Weights of a small image classifier: 51.0 epochs.
Rows from block 8 of a small image classifier, named by matrix and row number. Rows with one number belong to one neuron. Each number is 128 + 32 x the weight over its row's rms, rounded and kept within 0 to 255. All counts start at 0. Numbers have three digits each.
After each neuron's rows are labels from the 100 images, of 14976, where the neuron reaches its largest size: "strongest on" is what is common among them. Only what is clearly more common there than usual is listed. The data: photos of plants and fungi (iNaturalist). In brackets: how many of the 100.
# gate: MLP gate (model.blocks.8.mlp.gate.weight, 960x320), inputs 240-319
# fc1: MLP up (model.blocks.8.mlp.fc1.weight, 960x320), inputs 240-319
# fc2: MLP down (model.blocks.8.mlp.fc2.weight, 320x960, transposed), outputs 240-319

gate.107:121130126145086175179080146103155181148107105162185118165106129106135132115093137110161121103149140161137084128134113102106152158142158135148103140124089147130113134093036180129108175074093115152101143134150068176138095117087120094115137112
fc1.107:116139148109137129149088189108146162104124133146164144149139138104069113096112212058117187102098180142090116116131133136069091104097168088179179106163136121147124161142097158159151097089119122095084076095121090123095123148131062153140112097
fc2.107:078137135119123171166123162161160112166163099140126125166067060180136135145181109128122127100125150115127088129093154186089143160110088095132082175168174162102142133122103151173099126081101150135099203132094147130087122150148159075118184192
strongest on: order Lamiales (25)

gate.722:098153151142176127079101193117106088097186136094181066121111100142113088094187194080149081146180157173140109152145146109082143131135117107114183074083117159160100102109052120135142085148161111119176143141109125158167177100153110093154067176
fc1.722:156171105136109086148091162177200135164139165150109111137152112087078099091171113169102076103163104178145132119107117150144091212140089094116164043167126124151173139153131089116140151153128161132112153113138154026097091184124156113094132178
fc2.722:125155145125142150200127154117153138156120137157101095093154088130142105073148141084153159150166139184145165132180147155096150085167200170187094078119136123102142095088092140076144125103119159118139081120164116164149115029099112181136071149
strongest on: order Fabales (25); family: Fabaceae (25)

gate.433:141156168132082124095113164073156126134169118133107156176174118101177124164138143103130045126073092134156114184202130144168095098147166074098141124161128109149114129141114119100079070174148135088143131141167144177101134127154107160097048103
fc1.433:131111151111072159121163151164120136097130092150139081104114165178144144082146091126171107114124136189088113103064139137134102096144053155137120151111093111055128112096118128128092131105139100179138159081107145187127081141155145107113114146
fc2.433:155139086124141095102083107128051177118093117104147079118086116169096136069185139067109196153125109112090078118162123104141077154207137165123076094111138187092144144162077135070082188167137112139155156134135100108129111136146130123175139175
strongest on: order Caryophyllales (26); family: Cactaceae (25)

gate.318:115209155128123112141075205144125134122168159126177133127132192103079097079092090082146113133151109152143172092180121088130087153161152119080146169140123147111085140119130111076088123205088075178153139110162161103103085176166110177129104146
fc1.318:107182159136141150084134100170138101107068127083107146175165064144194155155135174111148000129101089094068147155088144119114147104114107136109099124141126103152092127100122059120133166144115068105096138109143144036155120109071173096135123111
fc2.318:157136122133082103118154114124068133131141111129089087205194121136162201124140153093123155125141139120076127119053146152061139096134150104158139172078165088100147084094056127130082092108137151135113069156129073139202108119119131102184106085
strongest on: order Asterales (41); family: Asteraceae (41)

gate.620:189154131114140150120149202159127117047069120153118085176111153089116110196096113109152086064146104093143126113140158110139073066162142070145112121124146170085137190136175207118140096036085093140043158130079135146119144138101093131158167100
fc1.620:147114075156150121110111078120128155082101120137055099091188111088129095153114135119076155100178151167119150118131106145135097153178085071145121120168135148136144108104152127162136103045108128121089159117081040100088147186124079147079111097
fc2.620:118144145151117078166154126106161131150162125117118120137179087103194093167193104071145118079119089108124090090177159149159140147104146143127075155154097101090100114158104159053174109145191150152200141109146154151141148147118120147141130096
strongest on: order Caryophyllales (38); family: Cactaceae (36)

gate.254:144063118103138179093149113105188097195128126090147140226138197083083161196147110093164122092105070154184128192103129038075138149156132116093136115122104138149129193096152124131118114074135125188082138138107142046102122126152152122128154118
fc1.254:136160086090128149090124126112087123182173182100079087133146142108141153143205130068139153109156119095164117121184184144154111110156092101128145088127136163109150151171102139171140099170109116092142138156149124130114117138114067088097143125
fc2.254:141114108131118137178138129118112133159148102082069090124109089097135182120136192128158121143099188182189157125110131103102181134146107126100117128080160124150109158155100146103158113180196110129094103106087162175105175180128125085138145111
strongest on: class Liliopsida (30)

gate.735:147129110067125084109136137142121109124148100183089144135128133094182149135113128151139105158085084193150128125126138113104115115128174170133097138073128171139175161160185140072143152130142102104107143089148118154120130148174155173119129141
fc1.735:181124136030126129161149160229095128139164097131064147135142118178122174107224123191130148086107098105170072161130130074111134121133130164098151073092139121073138154150112133124170126144149196077170095130123110115083137106151123137136162121
fc2.735:103089122145101087151091100144078136116123140111103117106109116107131085168162112126068164116141156101147105139173098097071096148122082112148119093163112119112153136132189154076150069138154142143169202091137175074195114214168110178091147089
strongest on: class: Liliopsida (32); order Asparagales (28); family: Asparagaceae (27)

gate.160:113159084174123119113126100167118124151126155107115166157144099153089167134111103157143084117079081074135126119155183136146140128145102157139085070149098114190139169221107105069163093079108155145127126155172124124127103114106094170097100155
fc1.160:123147114140138123116157118175176101092142133120163120164113080112131069152094157118185092130122145070133155116126141110056120102122098202121149194141169105125101131075154158118121093129087120119071189155161134132117128154140152081108136103
fc2.160:135087150137209088162100168096147100109051075097172129091086115106120184096084059134152114065119117129104118194111176170190087151110105082092131174131162141104093147165122117119129128148102127176163126132140111159154129145148189140142146137
strongest on: class: Liliopsida (30); order Asparagales (28); family: Asparagaceae (27)

gate.720:114140076137169148055186117129114117133138164138087124050125108142119127175094109160120143124127101158147097174135127114081110076154121148096134133079132102109092124117083097182106084105089089159096142074128166156076099103133167138132126176
fc1.720:065101116110116112101169088129144129131185116124150162090076094148116121105153136086130174113085116155100100143126197048154147183084173051151143162142143143102119110110112152157132136116043182158112087139149101095169076137111173197115125188
fc2.720:151118148176120063173126085029115155088155076096106123121089111087172119134123105124104053106122146135136167121114162188119145092118100107122114112142157084039166138166168151147180126116088120124108115141117139084089085147097116154110140128
strongest on: order Caryophyllales (29); family: Cactaceae (26)

gate.347:121151123077144160085118161148083133092153160109093126121112179106122203176090140108131102074099118048126116146144100099143121104164159099176064094108139154170098133095071199155140104176109125134149156129137141070126111078130146084140162097
fc1.347:085151143116131086200108127141154084175149175100145146123087147142116127209061124116136118121083138171100155156159098153171133122154124181181147139123168077096141154132131160141152082115152116102108105117152200144131171091147110106165142108
fc2.347:065117094168178126137134104125105155137113093127093118096161092125086148082142083131158154132137102153127170090159108122130109105118148152105160070072110089137145102142098070158142163134127128074130160148115109128094127172160078169137126123
strongest on: class Liliopsida (31)

gate.357:086091114106138138102120141146136127134163156129137173116120151139148181110178157119181118074120160133163128115095063079083132118103107151095118064055065119109138143157096156131168110154155160175107148177105169085092139100155164189113142120
fc1.357:200190108152130131116100128089146111102091157153123139090085185112152130162065135087126184176112149121057154159114107202145138130148151120180191146123086075122143043139133113123121106130129108095157148116175163126103093095144169089116164126
fc2.357:103162137182192147128200136114112106143078120152196140135089108121090151080071138176095153109066124158124118124109169120175136126116127131076131101124103073162046131127111127110135132128092069143156131132094127168078174103120106131147106122
strongest on: order Asparagales (39); family: Asparagaceae (37); text has "yucca" (34)

gate.273:127122112114132176165081105128099143099139109160110089150127125168141121140078135135116144176088118140134056068165115079100066149088147180079127149068213107163116110125151106160088123154131169112145133108142113153106131092121119141080137110
fc1.273:175102098112173068133150175090151145093122109094077080141133144079168141092128131112126087151125112122110189098079116151165161111109092079161135168169122126103186131128204138131126141090175100168072121133107145063151064159108164149108109103
fc2.273:104136191166153132081080075179049118249132121143177114181143175142081138108156136106064158176122128103160149128073191161089185157130088101134139075154105082098112108102168145188128111128106184126139123126154110220095149120146155134119109105
strongest on: order Caryophyllales (26)

gate.609:147156187161084102155129070137133114086110166155109091160129097170140172097113223167095127072155094105058111146174117085108083160086114108170120152078131158097126140124088113122140069115037089184185143132143089103103130149091138102083084098
fc1.609:121114097148159162113143099165172099147113082090082097111144132133152137157150077166106098162145121109171155095161104113152111178212117107123112127159153151139198148141116143139164137120133098121099061116107140187148096125159121200159120173
fc2.609:147140170104109123119089171127160150096068156075163156132072084107158169119110126103114194120126102132137039186146128123097185128109129102062176148136079185136145121105145167147149126124086095138140155147151187116124110156097130106126122090
strongest on: order Asterales (27); family: Asteraceae (27)

gate.489:166125177098070136104105118107122138121117159130163150156133110124097157072120103194128212132171142126132114111117116134141097102129090125124060110103092126092192174159178120137187138155139106158204129091090167079128108126095146100069111055
fc1.489:143164106132081123117132106142105137164098136163120164103126131156119130157202140164119123149146117158129126173137104107113154080112143145090091095100128240066087190100136129119105218078067114060174141132127172140086130187142112126125141066
fc2.489:127160162138087195105110108195180126147104178137102155157117127122154103093156108206136172188094161114130127136161096202114088129150073127185156135106111120177113127127188078170160139127102056179141137158100093181134124131141180131188137169
strongest on: order Asterales (32); family: Asteraceae (32)

gate.13:184097189151127146118133160131177089146085142119134056086126110099113140086098141106151136106131124147092127098135126045120111169150176129161137133164093091145110147113102174160115127108141103152178163164145196080122109110096098161190161244
fc1.13:110172114128180171114198090103163133117155133095085079193103079118145134147165134080149100130167116099109132087104065165075118091107091190134140073151124116134126138131139137147123108136111121159128103116157109136130125098144141086113138097
fc2.13:144113117095157218112098130114176148121111158200115151125145093127165164126194148123067152132090033110110093102109156172148183116141172135158115163101109180102087111123103103069079095135107141124096118160098155088063108055131145121109086096
strongest on: order Asterales (55); family: Asteraceae (55)

gate.24:112088131173173128122143104087141174122098114130136128130131112103114156098112165190177167136150129113143073120170120142151193155124099092079051166117135171176067186119127162159137124112111139109111122153157111180163119115142105130164084113
fc1.24:135079169195175107115150190115158132117108113174121155177084173166074120219182066128089139135172128122092151132088073103137134099079085163056089103066163161144104143127186139155168134092163148113138107122099132130192124073154135134124130133
fc2.24:120144166164102158138143103145094073111144163149116104105119159130152122151144120102073174111126134047160100131165142144127181085115158085120126156161158134084133119127060136105123099133166171141135140093135174066087170170128105163193117112
strongest on: order Caryophyllales (37); family: Cactaceae (29)

gate.83:129116127059114129096096122150113152120151173116136092184123154126120119121182184132126085055126132108153127132108097137203169119139176090120080116070096064110103160102135137174155143104126095157120131157091121154125098146145179174137174126
fc1.83:120141155146125179157131078185143118130190119134152120140099150151090163119189087177183118186139117139129061112062131071094115103108055107175115090150093067104096152168103149127118123147167169138102148135134094132138143091132155112056117074
fc2.83:098145158142155117065131059166155141115107091109120098169087121180186149158167102123073107138123116119084112070106059115171067133153110129191115130126069100144117109143121143115127098150137112156084132138123120108123079159152078119065159093
strongest on: class: Liliopsida (35); order Asparagales (30); family: Asparagaceae (28)