A small image classifier, trained from scratch: layers 16.
Rows from block 7 of a small image classifier, named by matrix and row number. Rows with one number belong to one neuron. Each number is 128 + 32 x the weight over its row's rms, rounded and kept within 0 to 255. All counts start at 0.
Before each neuron's rows are labels from the 100 images, of 14976, where the neuron reaches its largest size: "responds to" is what is common among them; "peak at" is the part of the image that holds the peak. Only what is clearly more common there than usual is listed. The data: photos of plants and fungi (iNaturalist). In brackets: how many of the 100.
# gate: MLP gate (model.blocks.7.mlp.gate.weight, 960x320), inputs 214-319
# fc1: MLP up (model.blocks.7.mlp.fc1.weight, 960x320), inputs 214-319
# fc2: MLP down (model.blocks.7.mlp.fc2.weight, 320x960, transposed), outputs 214-319

responds to: order Asterales (50); family: Asteraceae (50)
peak at: centre (33)
gate.211 [ 91  97  97 151  89 143 171  84 149  95  96 143 170 100 108 105 112 104 125 131  99 145  92 151  85 124 118 127  76 146 126 140 124 113 170  73 118 118 112 176  94  82 193 119 185  87 146  46 137 146 122  89 123 171  96 172  75 195  93 123 164 129 123 133 130 135 134 117 116 139 142 131 171 164 107 116 111 112  44 139  67  94 121 101 131 159 173 160 179 137 171 115 102 153 144 201  94  75  62  73 137 147 121 164  96 154]
fc1.211 [128 121 149 102 143  95 123  84 125 119 102 152 101 135 150  94 161 105 169 125 163 121 124 113  73 145 153 204 133 127 129 125  98 132 169  53  81 142 135 132 100 137 116 215 126 158 153  97 138 166  73  88  73 175 146 130  92 141 106 193 103 147 157 162  92 114 146  93 118 107 163 205 138 122 169  91 158 106 111 104  70  81 133 177 134  84 166  87 125 108 188 137 115 108  99 152 143  88  75 181 118  93 194 160 139 161]
fc2.211 [105  89 161 108 178 111 120 115 107  53 101  86 134 113 155 118 189 125 156 130 179 131 150 133 108  99 122 137 149 131  77  99 171 137 159 161 130 144 153 145 110  89  86  75 132  90 151 171  96 181  99 166  87 164 114 176  63 135 125 124 133 133 151 176  96 181 150 100 157 120 117 111 159 113  97 166 100  94 130 113 120 139 150 134 154  78 187 145  93 178 138 134 118 102 125 183 127 141 141 166 208 100 168 146 126 128]

responds to: order Myrtales (29)
peak at: top left (52)
gate.151 [ 95 124 133 107 101 150 147  86 129 148 180 182 146 224 106 159 135 138 102 116 158  99 116  78 200 114 159 123  73  88 157 154 164 128  37  77 129 133 143 151 145 155 101 155  77 121 140 131 168 179 172 111 107 105  82 115 123  53 126 131 125 118 170 124 176 130 119 166 214 129 183 102  65 109 156 133 128 128 119 111  81 165 106 137  98 122 133  84 163 138  65 145 109 130  97 117  92  75 161 135  95 206 113 157 128 140]
fc1.151 [209 116  60 125 111 116 119 116 111 140 158 103 141  84 168 129 101 136  67 101 126  49  82 168 133 174  82 171 150 187  84 132 147 125  96  98 131  89 117 116 113 104 125 122 129 146 117 119 131 127  54 145 102 130 178 118  91 112 115 152 136 106 131 174 145 157 149 125 156  91  99 165 140 115  94 135 123  97 133 157 227 150 121 148 182  68 161 202 159 183 207 136 122 127 108  65 129 139 104 147 131 132  89 166 136 145]
fc2.151 [ 86 148 153 137 108 160 153  74  88  89 224 137 101 197 114 145  61 159  99 137 108 113 175 117 141 112 176 139 138  68 142  89  49 110 114 119 127 213 120 102 199 104 127  90 143 140 136  92  78 107 122 125 152 131 107 139 119  95 110 116 103 169 106 129 134  81  98 140 104 143 166 100 141 157 198 155 136 111 141  82  96 153 147 162  95 124 142 151 111 159 151 115 100 142 159 148 148 152 140 125  85 144 111 140 142 145]

responds to: class Liliopsida (28)
peak at: middle right (26)
gate.544 [163 173 148 176 154 102 161  99 126 120 158 164 143 147  96 135  80 123 125  88  84 120 153 160 107 115 142 115 133 144 156 135 123 146 159 105 141 140  84 128  98  91 106 102 141  60 149 116 164 103 178  68 107 169 121  86  83 105  83 138 131 152 155 113  56  96 212 129  68 108 156 139  84 102  69 103 117  89 200 141 149 125 138 123 200 113  96 115  80 161 200 161 157 145 192 120  72 102 158 159 115 134 129 164  78  81]
fc1.544 [ 96 105 169 189 102 177 105 177 119  89 107 135 131 144 123 134 108 110 162 136 120  82 174 157 124  33 103 118 151 155 116 112 184 157 132 109 124  88 123 135 180 137 138 131 182  78  96 142 126  51 136 125 136 127 163 118  91 122  86 182 168 101 127  98 118  74 159 175 153 118 149 138 156 132 127 177 205  83 134 162 126 110 147 127 104 133 116 144 110 137 131 113 124 161 162 206 163 158 138 139 114 119 118 116 132  97]
fc2.544 [139 107 173  91 155 135 106 160  86 156  80 112 114  84 107 128 206 178  75 162 128 162 134  86 102 109  79 108 122 196 180 130 121 131  93  95  89 167 158 133 110 107 169 143 139 129  82 148 127 164 151 118  96  90 152 107 152  83  89 150  95 107 149 112 121  72 142 195 153 144 129 157 136 185 112  79 184 150 117  74 113 155 166 136 130 132 135 105 110 119 134 166 176 132 129 126 118 193 157 131 129 184 144 132 137 119]

responds to: order Asterales (31); family: Asteraceae (29)
peak at: top centre (28)
gate.532 [146 101 150 127 153 159 107 146  69 179 148 103 119 152  88 103  91 139 104 169 127 173 141 116 115 157 149 161 140 160 103 114  75 108 105  90  84 138 155 160  80 123 137 172 128 245 130  81  82  94 117 119 122 177  97 107 133 192 127 108  86 108 138 128 110 160 144 149  99 108 124 134 101 121 135  58 158 121 131  79  93 132  67 139 168 132 133 109 130  93 152 154 147 151  97  79 194 109 110 147 153  72 157 153 108 152]
fc1.532 [152 139 105 112 161 110 121  80 117 208 153 107 128 101 190 101  90 192 107 132 141 120 152 145 158 139 147 133 198 144 119 167  85 135 157 152 163 211 153  92 101 156 161 158 101 189  78 127 164 120 143 172 157 126 127  72  88  85 113 107 126 158 103 100 137 130 138 150 143 106 128 115 190  99  85 143 134 153 135 134  69 115  84 121 118 146 157 119  92 148 118 106 142 145  91 162  88 139 168 159  67 106 120 148 141 115]
fc2.532 [107 136 138  94 112 188 185 160 180 166 106 131  72 138 175  92  76 151 159 165 122 136 169  96 132 153 107 129 152 184 157 132  94 139 111 113 123 107 132  83 149 121 160 130 106 118 189 111  86  97 127 105  92 143 111 132 102 160 153  77  76  56 155 155 156  75  94 142 157 105  91 108 131 148 138 138 108 129 138  93 145 163 140 193  84 146 105 157 141 176  91 166  72 114  86 117 147  89 132  97  77 199 100  95 136  65]

responds to: class Liliopsida (37); order: Asparagales (28); family: Asparagaceae (26)
peak at: middle right (33)
gate.748 [159 152 170 148 112 163 137 160 125 113 146 145 146 160 124 129  96 171 147 176 210 111  56 130 213 163 134 125  93 107 127 160 154 105 121 138 131  99  96 177 136  98 118 106 141  93 131  98 164 211 187 125 173 103 176 132 126 153 135 126 136 137  99 150 151 124 140 101 138 132 134 139 113 136  58  80 111 113 150  75 125 118 177 139 111 115  80  85 106 161 123 150 138  65 110 122 155  58 144 164 148 132 132 150 154 129]
fc1.748 [157  65 168 155  84 143  57 126 118 105 194  99  61 135 180 161 156 130 121 168 154 119 151 122 130 105 117 126 130 101 143 117 158 135 132 129 123 137 108  91 121 138 161 132 127 111 109 105 148 101 147 110 133  50 116 115 142 126 117 109  98 171 120 178 231 118 127 118 120 137 117 122 130 111 115 148 146  84 201 169 114 172 110 134 134 165 149 157 128 166 125 126  84 141 179 128 135 150 138 111 108 154 152 181 113 134]
fc2.748 [195 136 131  69 156  72 140 225 156 148  93 123 138  91 158  95 143  42 125 121 152 122 185 186  65 158 111 117 128 146 185 104 106 146 133  95  84 133  81 126 141 133 137 130  99 155 171  88 104 124 109 108 122 203 138 131 162  84 155 183 126 118  97  51 136 173 137  72 111 187 121 123 130  76 165 128 109 127 111 141 151 103  91 147 102 139  74 153 139 146  80 135 118 179 110 127  97 132 111 130 186 140 129 136 105 167]

responds to: order Caryophyllales (25); class Liliopsida (25)
peak at: bottom left (42)
gate.379 [122 162  78 147 160 143 137 142 157 200 101 130 154  79 163 135  97 170 160 139 132  87 114 116 101 127 123 160 160  88 128 168 105 120 159 103 136 164 145 109  80 115 110  73 147 108  97  71 145 132  77 109 120 130 176 149 157 162 128 183 110 144 100 125 155 132 127 191 103 129 141 189 142  84  67 114 178 172 111 126 114 156 110  85 121 151 114  95 103 110 146 133 113 123 165 125 186  74 125 121 108 112 161 101  94 173]
fc1.379 [ 71 101 124 163 137 205 104 181 113 191 120 131  48 162 128 159 145 148 162 119 190 111 117  79 123  92 149 105 119 124 110 125 178  81 115 149  98 131 150 174 119 129 102 145  74 142 120 143 118 133 113 120 110 192  99 136 113  86  90 158  82  93  99 121 136 105 208 154  39 133 139 101 130 122 121 116 124 165 140 151 122 115 144 148 123  84 118 114  97 118 109 130 129 138 117 110 159 154 121 193 117 140 103 158  97  98]
fc2.379 [103 113 164 168 119 133 119 102 154  93 134 128 118 114 108 178 115 121 105 115 131 152 122 112 131 135  74  88  89  52 121 101 127  93 170  49 123 111 105 149 122 120 114 164  95 157  97 143 100  87 104 156  50 117 119 163  85 154 127 145 163  39  68 104 113 161 124 162 174 173 106 144 105 117 135  44  75 114  99 112  61  94 109 102 136 110 207 194 160 189 172 160 124 166 106 172 102 124 162 145 101 128  98 173 156  94]