From a checkpoint of a small image classifier.
Training: soap at rate 0.0012, 18000 steps, held-out accuracy 39%.
Rows from block 9 of a small image classifier, named by matrix and row number. Rows with one number belong to one neuron. Each number is 128 + 24 x the weight over its row's rms, rounded and kept within 0 to 255. All counts start at 0. Numbers have three digits each.
After each neuron's rows are labels from the 100 images, of 14976, where the neuron reaches its largest size: "strongest on" is what is common among them. Only what is clearly more common there than usual is listed. The data: photos of plants and fungi (iNaturalist).
# gate: MLP gate (model.blocks.9.mlp.gate.weight, 960x320), inputs 64-127
# fc1: MLP up (model.blocks.9.mlp.fc1.weight, 960x320), inputs 64-127
# fc2: MLP down (model.blocks.9.mlp.fc2.weight, 320x960, transposed), outputs 64-127

gate.213:144095137130147108124128159092143114109126131132093141091107117154095087101136142109133131118215166120080130136136145123133105146106104119167142140141167107116149142161120151148129124107094135
fc1.213:173145112095144125099120109151129087092110098137153163131086123122080123086157097157144169096101102124101154145178109145070158141116140148126119114179071142129147114117156132161135117122153080
fc2.213:103156090140128134138126100134098091142111140124143144089128087146140137117115176140167130117164070133175115173108100160118148108122071126140084123157120130148132123123116113138118126116095109
strongest on: order Lamiales

gate.385:126074125157176141069172177157134102122110156172107107147153125104123087116127122108139132111154129139151090134100116082148137105169122142130137132114160072136127112143138132113133136099095178
fc1.385:140119086128183127109172122115139145100186102098143126103161092133139132144144144131116139132111138123180134132125134139076087094170111123096131108109127151134149123128125094123113151085112145
fc2.385:146110136145127123131126098148159121118150110140141132092093079134103160128106128146127116132115104090154176139149073111161112094149122085136118144108138148089166096062118076159157132118102154
strongest on: kingdom Fungi

gate.363:105067123149096123091118106127069101113185095144110145120131132156148144175149128147125132109138124143139128112093121130107135101174107112143122124156140114130117148080117100145109107145110108
fc1.363:155149106165122125102084124134162182140113168108120126135143156129141095166126123144109141153120141138137161128096119132067125136124145116114130154146163107120124106123135158161113095097161125
fc2.363:109128130144089149171126180143158102158148092141117109122125132096135118102114111133119145120098108130095154118151064128165117178126108122149154112154132120163108099104143127147103148092131108
strongest on: class Liliopsida

gate.195:184126132162125130167130167128110115105176142175144125148135131157125096096114131115128110065155126121153138109115124104096133156119103113128165117129106135085157095106090138137137106158095111
fc1.195:108110126143132148129143159144136162109163145132112122141126116115096124133125076124110138101125130110099165171163110161121131144122094094151172122138126135089133172135112140127123129130127113
fc2.195:145107123120134119098105151120108168096096086098154152119100124096141075120127074168151106140094154151127138165095097101146096097130088132147105121133166161177069123075110089099115158091165118
strongest on: order Caryophyllales

gate.418:134088089075123115126139122110121135143151121115155122104104111117125102120117113069171123127164144110108143115146149151084162105093085154176156144115132119141109142127122135127123086115139172
fc1.418:132123114115101114170108124140145142118124113118138084101175117136147132128122126115089134143096139132105139126122149094173161092114119146136109154102109142116137131153128089179115056098130138
fc2.418:120099101090123163120166140131121113152123150119108115125110131150122086082108158110136145105132147135090133151123140114111164135149111114127170123112113147139163108118125152145135134144157100
strongest on: order Asterales; family: Asteraceae

gate.394:123149117127091138121094124124104145101118109155152103085052146120152125141165144131105128136114139121076154143156136171116148148190135095141103144113081109135121134148146101129132125127073115
fc1.394:166106150125099118101112125113176186123163134101125176121126094129092132150108114144130138133132133119131127114068153116150160128141121115131159104155133092150120105148145067112094143178139158
fc2.394:141127159143149103090140118103122093125136109131130150125142147075208119154093111159135154159133105162152145114146137104114105149140142156102139144159123113106133137147113123091178173148075161
strongest on: order Caryophyllales

gate.316:148143119151127154132125145105105135140134125103131137114110173114140132150102102132138106115147158137112144149124136099131142112127125130131169145116130103105124101173125119155107105129126170
fc1.316:102098180141084102162147102097091120125164122115111159144063086111170130150147096153147143137137101097150125123125146111175178133094128146137091134132104112132162135142126113107136109098137112
fc2.316:107108175150131127160165111115101084109111142178125083152143121130162151135101135139148136130095124093119157139092162115082127143105112133087115100081150114120174141121133127118106119109122146
strongest on: order Caryophyllales; family: Cactaceae

gate.392:127131138106094138104154164121121141140145141124155167110114096123136148157135107113126116089102119121144144116106115097104157148159068141152117101142151112144144146107134087114141136173126092
fc1.392:111108120120118094161138133116161124111133133125174079172100136124115164145173106127125091149114136097129166115131110074140131151143113140139159117125131124140142133106123118100138141130126088
fc2.392:092119163134152120112173146123121092171134146121124131103136069112115102129104117126126098155125135148109120112145122133145105122108144150166134128147119173130163153151150169065146085138177114
strongest on: order Caryophyllales

gate.317:195163136124127089119180115100112162174097116095128114178093105154138116130125134135155073174107123096139089127144141140124155133100132120147195104129140107153094113139151090125171161111122139
fc1.317:130106119099154146101119160102143127112164176129144155126156126074115090137128122138119116086149117206130163139140152118161119132152195096115149100166175134139130151149133100124092134098153158
fc2.317:144139131144089102137126103063111114167123179159088126077114152098125134151114109125125107109164109138167141131137153122133100152145128150113208087098137142092111117130139148101111093171162127
strongest on: order Caryophyllales; family: Cactaceae

gate.728:118113123109148146159131118125127143100138127106132129149097144123123182137097073117141106080147194122159104078148122142107122169155120132142126141125100104139143142140151100081146115126154101
fc1.728:092136108137118139108154136114125149137108192080142118128101136131169076075075105135117113151120090165096171134136149164124128183102133101134095155109120152114163132112131102144118108098136111
fc2.728:143180096095113163090156091127083107103152150157149113126139099137142134110086096093130109119135111140142107144115134110146140121109108134129092146138162138096110109128100103090094155138164129
strongest on: order Caryophyllales; family: Cactaceae

gate.767:137114116150112149155107145115105129124134160123117131107132130131147144165170163140123142111117149106131134165174131159133141119109125143113156144146128102110148141167148096118116107150132166
fc1.767:170132089154148118115123127174094103116133114115147133133137128144112144136123120179123123129140129141127158142158176106117093152133148116151175134154113149173107128099106153108127130162111108
fc2.767:128075171140102177143128124122102153119122105136133098108104120124147100092136135136071093123104126148126136095107107139124152159152116136122132131134131116098133116143134115150147144109136076
strongest on: order Lamiales; family: Lamiaceae

gate.72:170108110174128100156122101126122092123157192150141127116101130121116142172128134100092146190102125140161112106157100112133150072133109114143146133113149123100115164134131140144150091138134069
fc1.72:115156142116122049134128127132085087151123133107118098161120119130148113121140130162118107112157128109130138093124082141117147229136132130153123114130107094116164146149111108151154122124125139
fc2.72:115128121129171160088124134135096090181115150135097137128160128143107136175123080108124111091172135132103087117124114117169120109170128098170103134121120105141130152188122081064109119103124152
strongest on: order Caryophyllales; family: Cactaceae; text has "cactus"

gate.686:141124135107160140182160098122148152109131122139137118132127126113153113151121125119114103080111124131065126176138100147118099104162177109121165135135140163122148101086098106139129126137126103
fc1.686:148128094141109117111165161094138127121120135104107133129147106158180128176146146123095085169105089141054105126137124147143118120138122128097162148142122139133153146161128118159151104163099135
fc2.686:101142112126113080130130141111138118097159167141130151159101143076103090079119125145153125149098150127138141154122160095133133138071179136117099159067082115117103098134111129137077124155168147
strongest on: order Asterales; family: Asteraceae

gate.470:106155096108152133120145159123092097138097110106174158144157132118102148143181106116108097184142148129109111111111089118136156110096159123105093160104108141099138137130151109117118129134089128
fc1.470:101122107112148164115105142103130100079153158149144176135184118126140114126174097124164125080110130124138134109127141109137143132114141106093141123104116091154141154152145133048117095118107129
fc2.470:146102129142074104118117139114160147123110102136144142116129143144089116163081149169155137141110124141131125139106175185107138137075119130103134135130125133121097171096111112156101108140116113
strongest on: kingdom Fungi